{
  "model": "multi-label image tagger",
  "dataset": "photos with spoken descriptions (Open Images, Localized Narratives)",
  "train_examples": 50862,
  "image_size": 64,
  "crop_scale_min": 1,
  "horizontal_flip": true,
  "translate": 0.12,
  "rotation_deg": 10,
  "color_jitter": 0.2,
  "arch": "convnext",
  "isotropic": false,
  "norm": "layernorm",
  "hidden_act": "swiglu",
  "mlp_ratio": 2,
  "inner_norm": false,
  "patch_size": [4, 4],
  "conv_stem": true,
  "depths": [5, 5, 5],
  "widths": [64, 128, 256],
  "kernel_size": 5,
  "num_labels": 250,
  "init": "torch_default",
  "residual_init": "scaled_by_depth",
  "optimizer": "normuon",
  "muon_scale": "match_rms_adamw",
  "learning_rate": 0.002,
  "momentum": 0.95,
  "nesterov": true,
  "orthogonalizer": "newton_schulz_5",
  "adamw_lr_other_params": 0.002,
  "ema_decay": 0.99,
  "max_steps": 13800,
  "batch_size": 64,
  "epochs": 17.4,
  "lr_schedule": "wsd",
  "decay_fraction": 0.3,
  "final_lr_fraction": 0.05,
  "warmup_steps": 270,
  "weight_decay": 0.2,
  "adamw_weight_decay_other_params": 0.01
}
Rows from block 6 of a small multi-label image tagger, named by matrix and row number. Rows with one number belong to one neuron. Each number is 128 + 24 x the weight over its row's rms, rounded and kept within 0 to 255. All counts start at 0. Numbers have three digits each.
After each neuron's rows are labels from the 100 images, of 14976, where the neuron reaches its largest size: "strongest on" is what is common among them. Only what is clearly more common there than usual is listed. The data: photos with spoken descriptions (Open Images, Localized Narratives).
# gate: MLP gate (model.blocks.6.mlp.gate.weight, 256x128), inputs 0-42
# fc1: MLP up (model.blocks.6.mlp.fc1.weight, 256x128), inputs 0-42
# fc2: MLP down (model.blocks.6.mlp.fc2.weight, 128x256, transposed), outputs 0-42

gate.11:121116110138156118109145146173108160129157155132143133157134130114144185163083119120077085100157086082132112109104082123149149115
fc1.11:117125145150098115076113149070122124118104148086097123105141150106126131076116135137173122132114147088120124108157152168098133171
fc2.11:109092091117113152168137098166125132165125107164100171107098096142110147147147165141149149143132146130103135118160110136151100125
strongest on: text has "man"

gate.66:118081166131088159114137144156127132133090157140135138153173107156155098136137120102181120131071144108118133104095174136087133133
fc1.66:115126133112142122134115123129152153110123122120121187143130135142121155112151108074061128110150140140140110133122137151134129144
fc2.66:136124134143095110116130166110104102126129126180083108128153166148102154151130129127132145182079139128129112101155137127149140107
strongest on: text has "wall"; text has "man"

gate.171:152135103152127150133123151139111175124100159094142116148133126106147154120093126113164158117110135153151134121064109134126155118
fc1.171:129127164078133089134136126121152143112105144130107124106147114100130087111158091119139129134121127145124117114176181131120162155
fc2.171:157080132158136145114115158138138140163098095146101109137133102121091151146137121105151134121105154179090125117133099143121159121
strongest on: text has "grass"

gate.165:129103103114107104157130154096109156111141097115111137167180156103143112132134150201135112132119116131129117135102138101103139127
fc1.165:107172147186136111148149149120108110113124109103117096152087149121146114113107100136086101126156115154132128107136096106121165143
fc2.165:129108117185158098113112129146109094112115111090101126127089082132146133180096117105128130104150144151122162150115091125119159136
strongest on: text has "buildings"

gate.77:146141157131088103171127120173102143139151146177106122137118135104144141126112144131158145142080137126126127151136118119120135132
fc1.77:128168134084149129097134176122093131122150142096184136148113158154153139135095102098097142156069118115123135163161153066090142156
fc2.77:122105141103112127089141076090154114088116120121097109165106150134135154144154176106181114081120105173114143139106121095149170113
strongest on: text has "people"

gate.207:131107110146139142152108125125146121136127136112120141166137050167104082123123097116122127060149129145147137142128141129097120154
fc1.207:107138153150144082109052127165144138144117126111129112131142085148117089105074128143115149183143142166136113154080136148104109157
fc2.207:129138169129116163116147084159089113159103139118142125151061158143154110142151138155108140131118132136155165161153113147130119156
strongest on: text has "people"; text has "sitting"; text has "table"; text has "lights"

gate.220:129096096112118168096144065157110166152136140133121118123136141106088150123149148111163144110114086126147106127105159099154115112
fc1.220:132099097135151118126119132094156092108103160133113104128137100125201118140126153158149098153109123158130135108124111149091097093
fc2.220:103063137111105101146111110102067135126102125146093094129151111133139130085136118125110112102118145120083113116086143126107131121
strongest on: text has "plants"

gate.80:134138155131130086117078122088137107120124167144119126140138126114134147136083159098172100113091147132136133141144157136130133139
fc1.80:087135120107168111090121104129143129120110154107125117108129118123134136165155088156108136120151149138161156130147130146119096129
fc2.80:120146150112137127131140100107109092146100094134172146118133131096180133116123189135106137103146143140121147110120120131133118104
strongest on: text has "standing"; text has "wall"; text has "wearing"

gate.250:113117116164128088118106139097138103161117166140097165151138130128172124168142139135140109118155080155097135144171132131151141118
fc1.250:141070129102086120101132137118148161115103084153143106136127155147146104076096144105146136146120148138155115174120108123161097094
fc2.250:163167136147121121142130108086148143111166144127100124110141146136139135156133131118136113116118114117152145149194128114159114129
strongest on: text has "sitting"; text has "standing"; text has "table"; text has "holding"

gate.95:116118151180088101156137118157125137129119121149146123124135134187152161095121164120079086205103114115156096111128082145140136157
fc1.95:122108127163090133124138086201106131091121120131119134160163132083111153121133150145138113144132133109091132152120110158147093093
fc2.95:125133154140131131119145177113137134150110127147101127117080059130140127118146115122088138122125075092128165128182128166156154128
strongest on: text has "plants"

gate.164:151094125112112115164132115121109158132146112082172136131076137132091169121127142107125118157108151127165128099127123115138164119
fc1.164:125091110119121153145109135156140135131094067127106158113126103116151125150143121133113133166105144100158131141155150123124169158
fc2.164:168117117154147157097143116166139139100096132103119150167148166133100095140148104150144144090148155166120129147145067131119157103
strongest on: text has "grass"

gate.245:169124154079126136136121126110098126137141101084130103141106148150074137131102158144133113137149115145156168107141133088140109082
fc1.245:138138084140098154118106131130149132099147118128148124165130106134142142138152126140140103139105175130110110184073126157133161103
fc2.245:099151103106108100141168087151119151090116112131105068151081106170122138155159137129159131114116124123165116131131115110147139080
strongest on: text has "water"

gate.23:137161148104112132116137149097141161172117141092173115152100122124094114125118120116141141088119117130160086160128148179137085135
fc1.23:154112110118104131101122112096111126155117125067152137129089148101125134123146132123128144127099148150160122175144154138120089152
fc2.23:151093139110157102088115147115120125136152134145092131121155126070118093137169108143119102087127156092113167116146094074114158103
strongest on: text has "sitting"; text has "table"

gate.200:186097170143127149138138118129093119167142129135123146161108111110119145059133130149103133126128078134130138147128129180128178146
fc1.200:109179107120127131142099140124128131136135188101136152123132084098144133156094104169141077138131125104130147075098104170133110110
fc2.200:111116127126110106120118127120123111117202145175131102139075120091111188103158112122089136123098096123169107122148149108137148107
strongest on: text has "wearing"; text has "woman"

gate.8:131146120132123157137114159102131109108151105152147157147129091206130149116125124144130096092160132096101142152125127122116093159
fc1.8:104165092141153138093129127172146159109149117090122107104087152119144138143134120164115091089084139144127164114129165095120131115
fc2.8:128107114058137144133129087167134145142106104175113119136134115131114139172110149109153121074131128097094146146166174129126130133
strongest on: text has "lights"

gate.161:073147140143109146107132149136097107143156110139137115137138117083179100122126119177104139111155131152171111150118152114111106148
fc1.161:165135139105130166167122119155127114121118098120127126123107140128095156124094099133119131161147115137114110118112097150158135136
fc2.161:141110105093111127168117137143136176154143113135128133166119137102132142147121152140156121144150142151147143138133154129137134158
strongest on: text has "buildings"

gate.107:110129156112084136090126122131123112147088146144129094120113140149141131102141106181148127091117137138118155107108122138113129085
fc1.107:146151116142137107167126172133114140132118104134121194170129149108074159129113073091079120119125102129106108149139108100152130120
fc2.107:131092076129094112136098114108119159130098159128127174118103126137133117134147118142127127133101107135139198178157114116088139118
strongest on: text has "standing"; text has "wearing"; text has "holding"; text has "man"

gate.241:129094170141092104095092162124111120117103147124119152153141108113105139140101142077131171121119125111114129133134146114114101112
fc1.241:092157204139121112130131144119136108150099142135121174142133083144132126146132115096129116095146147099120122130162123142127119124
fc2.241:113117130116160183173105128103137150133079135154107070118127106135168109118159086117159134131156102138114148133137129161139109137
strongest on: text has "wall"; text has "sitting"; text has "table"

gate.50:084149108125140096109138118129129131089157165177111123104140145166136129131095083057160120136120100138143152156148119136125086147
fc1.50:145141129142132112113128078104164161181108147130139103129124092092153175132134102171171053174118117153103124141120147083120134107
fc2.50:094122147121136126101140113138171159199153163137090124140135093116095143103130121131146167157117135127113129132099163123118072115
strongest on: text has "standing"

gate.116:136145147098112118116095168179120150152128095114147124124133139101115130103089145120159160102092144116100124096173123138092124118
fc1.116:089111141129168130176125125112110141136130119148125113087131139161122154175138154109121100082078146107126154102115126120169122126
fc2.116:088136111134122153154142141126144121147126181116134134088175099112115125061132123102118046120075123151109121142106121097132114110
strongest on: text has "standing"

gate.218:108122133112124147125122100140159102153150151110112186122105107132125124126132122124106160153139101158142127101088131136080151155
fc1.218:106101133102209137101109115124132120129160124170146093167129093130049099124098155109111107123155137130129135139138147096113127104
fc2.218:107157155117120177131141099135143130105132138149090125125146108104114156154141129064095160074109136151110123120166120174111133111
strongest on: text has "sky"; text has "road"; text has "buildings"

gate.5:190141127111145130130139154102112144118093133082128131145106122159120125123126120112168092136104115147133151165092130157093167152
fc1.5:173132142151152129122128120088155127106108122108146087122115145127089147112136122101143181146163132113098103141157154127105128123
fc2.5:183173134113137130157149121133108111134120127108151103164119155113115111119145116110179139178103121133113142138137142140114126116
strongest on: text has "wearing"

gate.131:155144135125108102118183101131110148155157178129126137132132092093119150134160135128035109117121122128100119187092121126148114092
fc1.131:150132101113119143095107097138144128118134129092124136106138110170142119101103109145223151150130151140125153156115176116130164124
fc2.131:083116143119105080159147145100131168131109131159190161148161151132079176156117104128139089109133147107131120140139082152130085149
strongest on: text has "holding"; text has "man"

gate.123:150150113133124129121130157135109140157140105127133088125108096070153129177100125136100105109075106137137138176161136149110169173
fc1.123:125123112140140103132115115129102124109092121091121143161111128114145131128105121144151148152076054147117131168110124089148154103
fc2.123:123137125119190108141171127138126135137126148174137128135122094144112178156154086114161139102083143136148123155137110126123107093
strongest on: text has "people"; text has "few"; text has "buildings"; text has "group"

gate.15:126155178093134156153098131139125128141156156107155123185189126149118130149111116096164109096154134103120106155125121097112100110
fc1.15:085147102149164131103168116123096152130123109123133155130131095127103105135151114170058166150157137154100139108116165159101108163
fc2.15:184155163141103153152131139132102086118123165132173169153125128132112137131105175119125112112144143174137135166134068125123111112
strongest on: text has "wall"; text has "woman"

gate.144:127155182152121166141125108158095141104121125207144127105130097119141143143124123125137126144126162115138133112135144127104078161
fc1.144:138134161144183118102109139137089146113157153118111109128110132119161151170141170086137135091118129131138122108120144116165176103
fc2.144:122117133113123109138149148096145148130144117083124152141161139087134110134119114163122121117105107078107120141140086165117124107
strongest on: text has "people"; text has "table"; text has "sitting"; text has "chairs"

gate.56:154157168132097120109115174107102100164164105138177162128109129100097142116194127120100140143109129113122134142135171118110129153
fc1.56:133161118087112082125129114114112163104119099169102097131172148130126114072141161173147123121149127137106117137141095136103153135
fc2.56:141102119142133121115118104157152141159144140145117117168135146101120126143139077124116120157158116132125097196082096141116136134
strongest on: text has "sky"; text has "grass"

gate.46:140092114145129125094138152106096120108118139135155140097135115138120126169129137133163142120129104148147132058169166094129104151
fc1.46:134196131096117103134130140113154133121134095131122142152144115104083147136135098091139099083131143107167100135149132131100107125
fc2.46:127179103149151120066148146138179103115150094126108150121175140146144104130163119142126147142180125113138128085128127138131090136
strongest on: text has "wall"

gate.88:103151145107098154120133166145128169148129120109116122158169120145145091105131103110134156135082138150112132112105158148123108143
fc1.88:174163062139179107131148117155102125117170115147129150123150119099120102145130152100132129115148145089123114115087135100130162153
fc2.88:175113116127114112125112107105120088119149112141139159108116115169154135138157162118199081096148113166116115140138109081149134110
strongest on: text has "two"; text has "man"; text has "woman"

gate.201:140122129118115182141144146120138151165159121122125161175151077119098134096095118116119132125149133146139112167110115166124132132
fc1.201:095131119095158085096096110148125146125096121147139182116100158073144130179159147174127159119132093118062114105095121091101088156
fc2.201:107137135140168152139109079093108146159122142121105106110147092150107128108087124115109165127124145124094100125142155170122097104
strongest on: text has "lights"

gate.19:140088149099190124097092107134107118096126112139140133063141078118119132169130142135178126133123177124129108163148181097093140158
fc1.19:154143166132097166167153138119122118121092159155168118122123116120115129133116149147065107114122140129118117133106097132137131102
fc2.19:133091135116115146145169179130090086110120112090136143134118145129146103110098119093173132087127141140145140078104153109107172118
strongest on: text has "holding"; text has "sitting"; text has "wearing"

gate.86:113074098135096157114165145147147132141115138153136120136137117145119145112153125126142141118096147124139123164129115122076114117
fc1.86:137136154145127148118115092160141129176144082110139157104112167140150130118131088096124128119132119140170127071111114124077141113
fc2.86:104093124147138107084154177089111148132119130151141147157124153138167119141123140109153124105060147143158156061100165106188128128
strongest on: text has "standing"

gate.140:108159148086145117125177116125178117092143106123079117110103087138154112130134115127147118101181151118120114161130143122105132127
fc1.140:096107156146122156164160162132118116153132098075190135122113154131132131129179136102109124116116112141164128128121103120153118117
fc2.140:133115126147130132102107139143143113090098105101091127112102100108117140122087095124149088134104101110082112150113116101089151172
strongest on: text has "grass"

gate.147:128162119104105175124100138125162109111108099180127159159131147105124139158134116120144139112134071145160134126117131094088171131
fc1.147:106139151160117125099102190121123116077110162139141078100140123148154132114138128124156125143154156118134114107085126154130121103
fc2.147:110172150143130126120112141101137125121137159118131084106092125128146153148123061141138129129109093144115155057147072159100136144
strongest on: text has "road"

gate.166:165124150107076129071108143123135142127137133131102153163094105120112155144107091121114119102115108135148149089137116125150142092
fc1.166:130103144115089136141147159091115109078123081134102074151113134127099123125132081142144148169125119155129165147142098149116103161
fc2.166:154139165077156118108143129160126135129087150083132132179101147114163122138137109098116089150135130117158103126127127106101122162
strongest on: text has "woman"

gate.190:131151178101118167096122147080137160134108118160125091112108127127138088157136091113151071161122127136145122102146134119131123104
fc1.190:103114220116122134126121145091155166128109137144157134124097103128120100111127106113144177122103117112124155118140131126150103123
fc2.190:129141121078126157137163155169159116112135127088133095133117119102125156124161131135094139120077134162099084124101146154106116125
strongest on: text has "two"

gate.227:108117133150154111124141124135100195147173163083151111140126122079102115139172138103148147142115084076124122124146112126114125148
fc1.227:115120118153111110145102126158147194123115137140114115125134109086097083118126157129157090125123110110148154111140151142182106130
fc2.227:108136146111143103141158137120151127101146124129072114156134147119107138116115090131097140177109124072116133102110161154158111145
strongest on: text has "woman"

gate.24:145130086137133137113138073166110137102160173144138150129133149172135167133142116161152125110108134120112151161195120116102130125
fc1.24:173119131130088157100121153130124101160115153126107122145103138116172070158115123138154081184122122130145101119055132118113143130
fc2.24:109106157109193089145086105159127132167085097140093120136129157165142110131144114130138162154123161175166115103118071120176126178
strongest on: text has "trees"; text has "sky"; text has "grass"; text has "bottom"

gate.36:110111120129131145126178099108098109128149157156109096106115111119164131132149151134156109154115141098123162118121151142119117102
fc1.36:150149138122169135123113097147133112100119113087140159129156125121134138140123108119089140166102129126088085136135131137117106140
fc2.36:116163094147122119164115135060127141115118135137141142142087122126165118115107102142145125139139139151112164142171155161097148112
strongest on: text has "standing"; text has "wall"; text has "wearing"; text has "front"

gate.37:124123153143115147152140158101156133113180152154125123113124163140129117122145157131141112141089139111103151090104107145128125135
fc1.37:135161149163133130103151071165130078156056171106150108124150090100129136139159089111130095116135117103112134166153152126168092121
fc2.37:156116157146164160110122154104119159172138157129104081134113118109116147100123126165124140149131128143154136109125143145120120128
strongest on: text has "wall"; text has "table"

gate.206:133079083134133097095117152114088140136143129157146108163136134120110116092144140137181117115139117123118169144145158136138096121
fc1.206:112122127133135147127153099147184133158116118143122077160095156166138120147108137113169097125135141106109105138148123135100104100
fc2.206:135132086156100167124135078168117143155119125109144110103134097138153107134115125145167137095137097141144104166129158112119104097
strongest on: text has "wall"

gate.128:135091120142161100130109125141169131129138150096127134124089133073161086150119130123159122118124151116117106108127137137078116086
fc1.128:125135138152120132128132125128150110149139100104152133110129129154081131123090138111132136137162109134129117135125126104138098150
fc2.128:099118123123120193114092098126147156147148144130133150107142132145154091124159121111134090133131117109161111109162141134164109131
strongest on: text has "table"

gate.150:115066127134105125140116092112126115090113138127114144142104077135125156123117189130148128117189141161168126135096178055129140167
fc1.150:134144121101178076117138124129116150154115148104124111155174153118100108150135102129126106162151079133097145124135152111128121117
fc2.150:131154105146106116164129114133175158109131103123131104147117129168115166170173095096136112116110145138127139152162087113109128153
strongest on: text has "text"

gate.58:128132117128140135142153119153117158157136077112125122113131111123146109117082173141140133122145119112096123089107112103120127093
fc1.58:137117130122127122105181128108111136111163131102088175138147133132126109169119154135162109119124179117091119112125154114110107086
fc2.58:129111137097101101115091166132125127125165138071145147094087153125109142103130141116109125120155128148151163127126131160127140120
strongest on: text has "trees"; text has "sky"; text has "people"; text has "road"

gate.212:126154175085094119128112122085167147109139149142125122117189075123115108114125140124077107129155113127165100109142141139132108145
fc1.212:146155066145093124161128130131135094115119119158134154097126142125120134122153119144136116125137136099120137120114140149133152112
fc2.212:140106118158152146137109137131108109157155133149150164141099122139152115102139191116139111110150104131146147104139087148118116137
strongest on: text has "woman"; text has "smiling"

gate.54:135147112126120113137111097131129090173153121118083085151132126109128150151120146133155152105090120178180149115083120108123117117
fc1.54:122106135102081128112158152119138118137157105127128127108105153149137141152137129167120117130115120103091127130098147160113117171
fc2.54:142129144115097092144129084118124172130100143116160137109091113126097144118119137136161090118081119152132156120119142122112138122
strongest on: text has "water"

gate.135:108117115102191149145162112104124155081096154074094141119152118151087184132097152130184134152128166142131095135117148110127150138
fc1.135:118135120132087118127118119144156122128148114163154132135141150153102167153130140046078130082144119161121157102144147110167129146
fc2.135:172135104087138123126168158125166160092105112119114136144126124131104151161128127112139142094100161093088127145149112118121103113
strongest on: text has "holding"

gate.244:138119149161125140110145136085105142114175109148099134129145102136178093096121163161161130148141131081080139126118104129125187100
fc1.244:109120103160082122118129173121135134101129154112113136151136133130109147160123090123089099132132136195127143136127138137118134129
fc2.244:157136116127119156099138108118146077136115106123122135109108117141107174111134105149135126117123159159120091089101091129128173145
strongest on: text has "building"

gate.94:116151163158144103136123135106096174156113104098147082138131122135127123128133124135061119116149164101111114084127128069167142149
fc1.94:107160154122104120129156118143072144142136128163142095159144143132090157138164110150070111156181126151128117125130111120109092172
fc2.94:113118084119124119102103125063140099112107132126074115112151169085148110098117100159090156126126111102151140139152136118148130134
strongest on: text has "sitting"

gate.242:110105157117122138141090140155156121125101111125116127156185116126137116156125128143117067094136164137160100133192142135113133118
fc1.242:122095086078122109145087167098148134164120120119152100167090128163101142122125117091127135139111127148099140141073129085166093151
fc2.242:131086133117156089117091115153137126107132140157145137073118115117114132183104139091140150129164106113083101155133144135137100110
strongest on: text has "table"; text has "wall"; text has "sitting"; text has "lights"

gate.60:132116154110109151160122081163105126144117141144119123121117108118141110139111149122158133061128108126121130122144088112167091138
fc1.60:179187102116135151115138111108148117096096124140132100139153142134146133084095124129123118103134124100115129110154092103125166146
fc2.60:122188156143125131138101087068124127108137124118120134138114109149144130146121126102121111153105130132152119146128127105150169124
strongest on: text has "table"; text has "sitting"

gate.246:139107160100126088142139156108155117138085141123129112108087103110131097152157125118133096165109147163072115132118154103096127086
fc1.246:157077066107141114101105150186098109127092135163135097088144115112151099164147111148126155139137105075101106133087110063143121117
fc2.246:137130123167101110092120151166125156125122090105122145105153152143083089131130130097149130142130154171113142120164117102077132158
strongest on: text has "text"