From a checkpoint of a small multi-label image tagger.
Model: 2.91M parameters, arch convnext, norm layernorm, patch size [4, 4], widths [64, 128, 256].
Training: normuon at rate 0.002, 13800 steps, batches of 64.
Data: trained on photos with spoken descriptions (Open Images, Localized Narratives), 50862 training examples.
Rows from block 7 of a small multi-label image tagger, named by matrix and row number. Rows with one number belong to one neuron. Each number is 128 + 32 x the weight over its row's rms, rounded and kept within 0 to 255. All counts start at 0. Numbers have three digits each. After the name is the row's rms in percent of the matrix's.
Before each neuron's rows are labels from the 100 images, of 14976, where the neuron reaches its largest size: "peak at" is the part of the image that holds the peak; "colour at peak" is the nearest of a few named colours to the mean colour under the peak. Only what is clearly more common there than usual is listed. The data: photos with spoken descriptions (Open Images, Localized Narratives). In brackets: how many of the 100, against the usual share in percent.
# gate: MLP gate (model.blocks.7.mlp.gate.weight, 256x128), inputs 64-127
# fc1: MLP up (model.blocks.7.mlp.fc1.weight, 256x128), inputs 64-127
# fc2: MLP down (model.blocks.7.mlp.fc2.weight, 128x256, transposed), outputs 64-127

peak at: top right (38 vs 14.1); middle right (32 vs 9.4)
colour at peak: black (38 vs 13.7)
gate.107 106:103120156095150119131147215125096143198116151180086111138117139132095074181133100164140124129102100151121113106105153113143113182056091122091064083173184151121110109140129140064098035140155124
fc1.107 097:152092103127091081154067153090116165107171185109162071081123122173152146106140132095119162169134123153131047130165122134140159128151132158115123106126108151153107159194140163122144139169085139
fc2.107 121:135128106155124107147110155113137074143066075080146108133112194148136105135134116148122119118106135135105117139121169060172139153168071132119138103150138162104189142184096137117155148138143114

peak at: middle right (34 vs 9.4)
colour at peak: white (25 vs 6.3)
gate.203 100:079147156117171124142164100129124085137157153098143108117118160136149133143115114130100141192111105114099142120160135131121095127041075122151100101153131133116138109088136138168063081091125095
fc1.203 097:190128145163136059077092115115123077192140105115108134119105144131107152109142081128117115164112118087077114162063161098184144112195124113147152139162118041185121136149126109059176170135086141
fc2.203 108:117058065135085071167084119100182079150129107087156100178063114097132065145154110189111137080136075144161098123159077129114139065169109069101163134092133136174152099131126152166099111149123148

peak at: top right (37 vs 14.1)
colour at peak: black (54 vs 13.7)
gate.134 089:163154156121094159101080158117093103158141100179123111167143169145124141097115078175145127139121072105124101113087147099139172108132143157106154086085078184160184090081125207155140117075195164
fc1.134 097:098141157158104146128083133128194157099124101166125112099188188133136142156121101088107148141104088166175090154178186162144149152140101108092105153120110116125181133198117163078121091124156099
fc2.134 098:166139142123103121126071136126204169166115110089139109095095103111090115105118126162162101123147119064122148153069129118100133119132111081177151146159146087153131117111102125130094156164132093

peak at: top right (33 vs 14.1)
colour at peak: white (41 vs 6.3)
gate.168 090:134116143114122193186157132123110173142139142127123128094152157188114131138044115093092095099102134146082172122123129141149098131129148125147101119122128100094107120045171180165081137068147088
fc1.168 090:114159138081104099094129144124122119106054130188196092147113131182179172131067176133148089086129139083090193135122091145065129143128083110104121146114156136145124124153078134154146125110165122
fc2.168 082:107115210136101171093163145107097107183126052143110188082140151164120134151077128135129132120150182117084093128157114197128074115108143127165151110117092136119129142070100173173114137161165146

peak at: bottom left (63 vs 14.1); middle left (32 vs 9.4)
colour at peak: black (41 vs 13.7)
gate.172 097:110135114152107134154000151167149146119142178071165110124131169146135069136150124085118104137077135163169087105140135099164166153168115092082157129118107165074125138111209112096112140102079130
fc1.172 100:106065131152117120151104072156144146186109133191135106159135175207171170164093167117140099096073170095152054097089138094100132122168110135141100130078119097142123091106156143137091129128095131
fc2.172 103:083160162154132141162130097123101134149108138121133096168088174131172161099156148123089122138072137092132127060112153160126088135135163104069127205088119144154127180099095094171117142163116109

peak at: bottom right (35 vs 14.1)
colour at peak: white (35 vs 6.3)
gate.148 102:168088223129093132147156137119160163118117145117126099126202128132173159139174103105166123135139135147095107141119127039160106058107111073151114182146088166068091093133133155167131139170123072
fc1.148 099:140139046132162139161124123104198119126168115192182152114134135091042062133184130091091120133143172140173102142112123115161167121139114165151154098098122161150095174171103177112135144133128144
fc2.148 088:132093127143133129108142133126090136135111132116129157114086079121137144095112141101078135109117119144131100137119131113161063117028175067079135153107191167122120104149137055103151121103138107

peak at: top left (47 vs 14.1)
colour at peak: black (52 vs 13.7)
gate.146 099:152123126104147117115146162107141116084084161113081107180120157201130051115142133119143127091153156147187099099105179172121132143166162091146150116084096086127123150171068106055124146096111146
fc1.146 106:112162128147098071134126200162199154154140090128114087118196131130145118053068201093075117140136159148083174116096168105149155156106087147128140178167138101142148120100128120121137149181107103
fc2.146 107:114073082146082048080113168111113168146135142146133102094136141125127170194151107128127075070151154170166117109174140129099155165100113164135144150161170183139103155174166105130099160091119134

peak at: bottom centre (28 vs 9.4)
colour at peak: black (32 vs 13.7)
gate.2 096:161156147102186072112162103141122117116118126152179104103183115114166096116082168136165117095188134145119113094155102125124079145149140143153139071097110111087088150129170147165182134084040099
fc1.2 100:157197146151140180105114133172109114144196142180052132090150104149127111104106114178173154114088148181123131060127140070124148130143183134145078094105101114116086154108126136071127174116132181
fc2.2 082:176143150130065070162134197166123229126150164139098126156087126103132147130091165104122107122074104131140095129112085152114133148111094144068166065131139219158088122097157160124112152177078120

peak at: middle right (32 vs 9.4)
colour at peak: black (35 vs 13.7)
gate.127 104:101192110147123132158164124144093156129176072182136131161092147140164171108119106115097116103145133151130088105093153134122105111108147162128087139165172112109111150145140125130091075116131075
fc1.127 105:101149130105172115145125067107135149115095096124122070130183185174148119147136165189131100118077096124045117130096188131099195133145153085116119105136179119185144175071154120098163134112167129
fc2.127 100:113137168143160114116123087169091108107179142145009167158130156115115124106143126153135127181105171086149093119083110091103176149141137093102165115062109149120125067156130119107164181112139108

peak at: bottom left (35 vs 14.1)
colour at peak: white (32 vs 6.3)
gate.77 099:114162111105200093123123121188134094134099116079148128147163116172148117131152126076136160155141108155090107108170118158172145119071158114133136144162126182121117076111150129115127048119126131
fc1.77 101:152142180113153170135140086087141050071148114108160142113165092165163081115119154100172130065148128109166145102081117132093135181157138143112164090081109134105070145103098123140133100100106106
fc2.77 114:119121132118074131149081085134122120113102113198117060116078177155126182113179129156146119159133154107163131061193110075125146098053123109130117102114182144139116135153143152120106152123184159

peak at: top left (57 vs 14.1)
colour at peak: white (51 vs 6.3)
gate.56 103:106083150096206144142132082109170104139154098130151084142120155189092117165083141113171118089087086075140135154179139149111115108105150154100076086195187141130136135138059136117161093109085125
fc1.56 102:153145106105127122097150100135139139148087053098102136128153174163133115099138109143129126176114131188120104094111167129126180172104164143155170087127120159166113163091115167097192149136104116
fc2.56 093:148129143136087090140122137114155191115113077128166173154133103138114105068106146116112137172120140144155156123131121089097133099133079109161116118096090122124106149148125104176164075106133189

peak at: top right (38 vs 14.1)
colour at peak: grey (61 vs 34.9)
gate.130 093:120154099160114125117082135134058164146141198156172192119102118090120133153175144107135116136106108127100110162069105127138162124158161151140096101135136175208105127156134153113081113122159088
fc1.130 091:148131152179128162066143132122124105173129049132152109114148077174099132120189183089072107100038089115098076107157124175164119139120128068116075087161102146110152124177115121110123155091162142
fc2.130 106:125090123107157138139130093102125108150106167105073159156149116151072135137131089076166154088068137106172140176082127114089117136153069116117100114129111140085178074141104104087148137173133114

peak at: top left (99 vs 14.1)
colour at peak: black (99 vs 13.7)
gate.13 104:146138111183051043111158176153182135115162122141125109145069075156130165159076086091134132134147121106175168105082152127123153143183104173115083148083151133140145068105106096070103093110108083
fc1.13 104:091132110134123094119125088202159163156153135155132135144149133157129151167132148127073141098098111153173070161129088073118132128163069069127116125186120142201160142115112126166118138137072154
fc2.13 117:172096113122087129146190107137095141123111064164125140058116196110078146093130180073104161187100143147118156111095105156192100098154111147121165142097117154104131108162137121102190193090163125

peak at: top centre (28 vs 9.4)
colour at peak: pink (25 vs 9.3)
gate.103 097:121090160142076140164095093099183147115177152132111113130114146063070135161164133101150102143099132156199150179132109124143135151097106075205138130178146152155130133110082132089128102105108206
fc1.103 100:150136167145146123121129085096087121147163137105131096120089168085112122132149089081130162111141129093163131145126094124143114162102149152084100101146117112158113160136132086089133137106147185
fc2.103 097:152100166151112092093102115107168145117131129093110151115152078170135109198159122103090122177193102125186124113151102159104165131095117142130141180106127172111119147142159135173114115076128100

peak at: bottom centre (31 vs 9.4)
colour at peak: black (60 vs 13.7)
gate.110 096:139146114171195130179132205122113074132114131111152134119134149134103140109143143093129121126119079127163137121179072120129054143111107145141116110133123133144161078155082139120125168091157137
fc1.110 095:161130109156149181122179098111146056109105143184159142093168081132126128157118094159171144107126048107127162100122183117111107087087131142094149109048150159117105108204088155201144133127119137
fc2.110 107:132165143121126153099113076121166089102144104144126099093216116184159149147133144114152150143128080135133119088155143139095089121163152195111055158060150159114134138162144108139170106208138131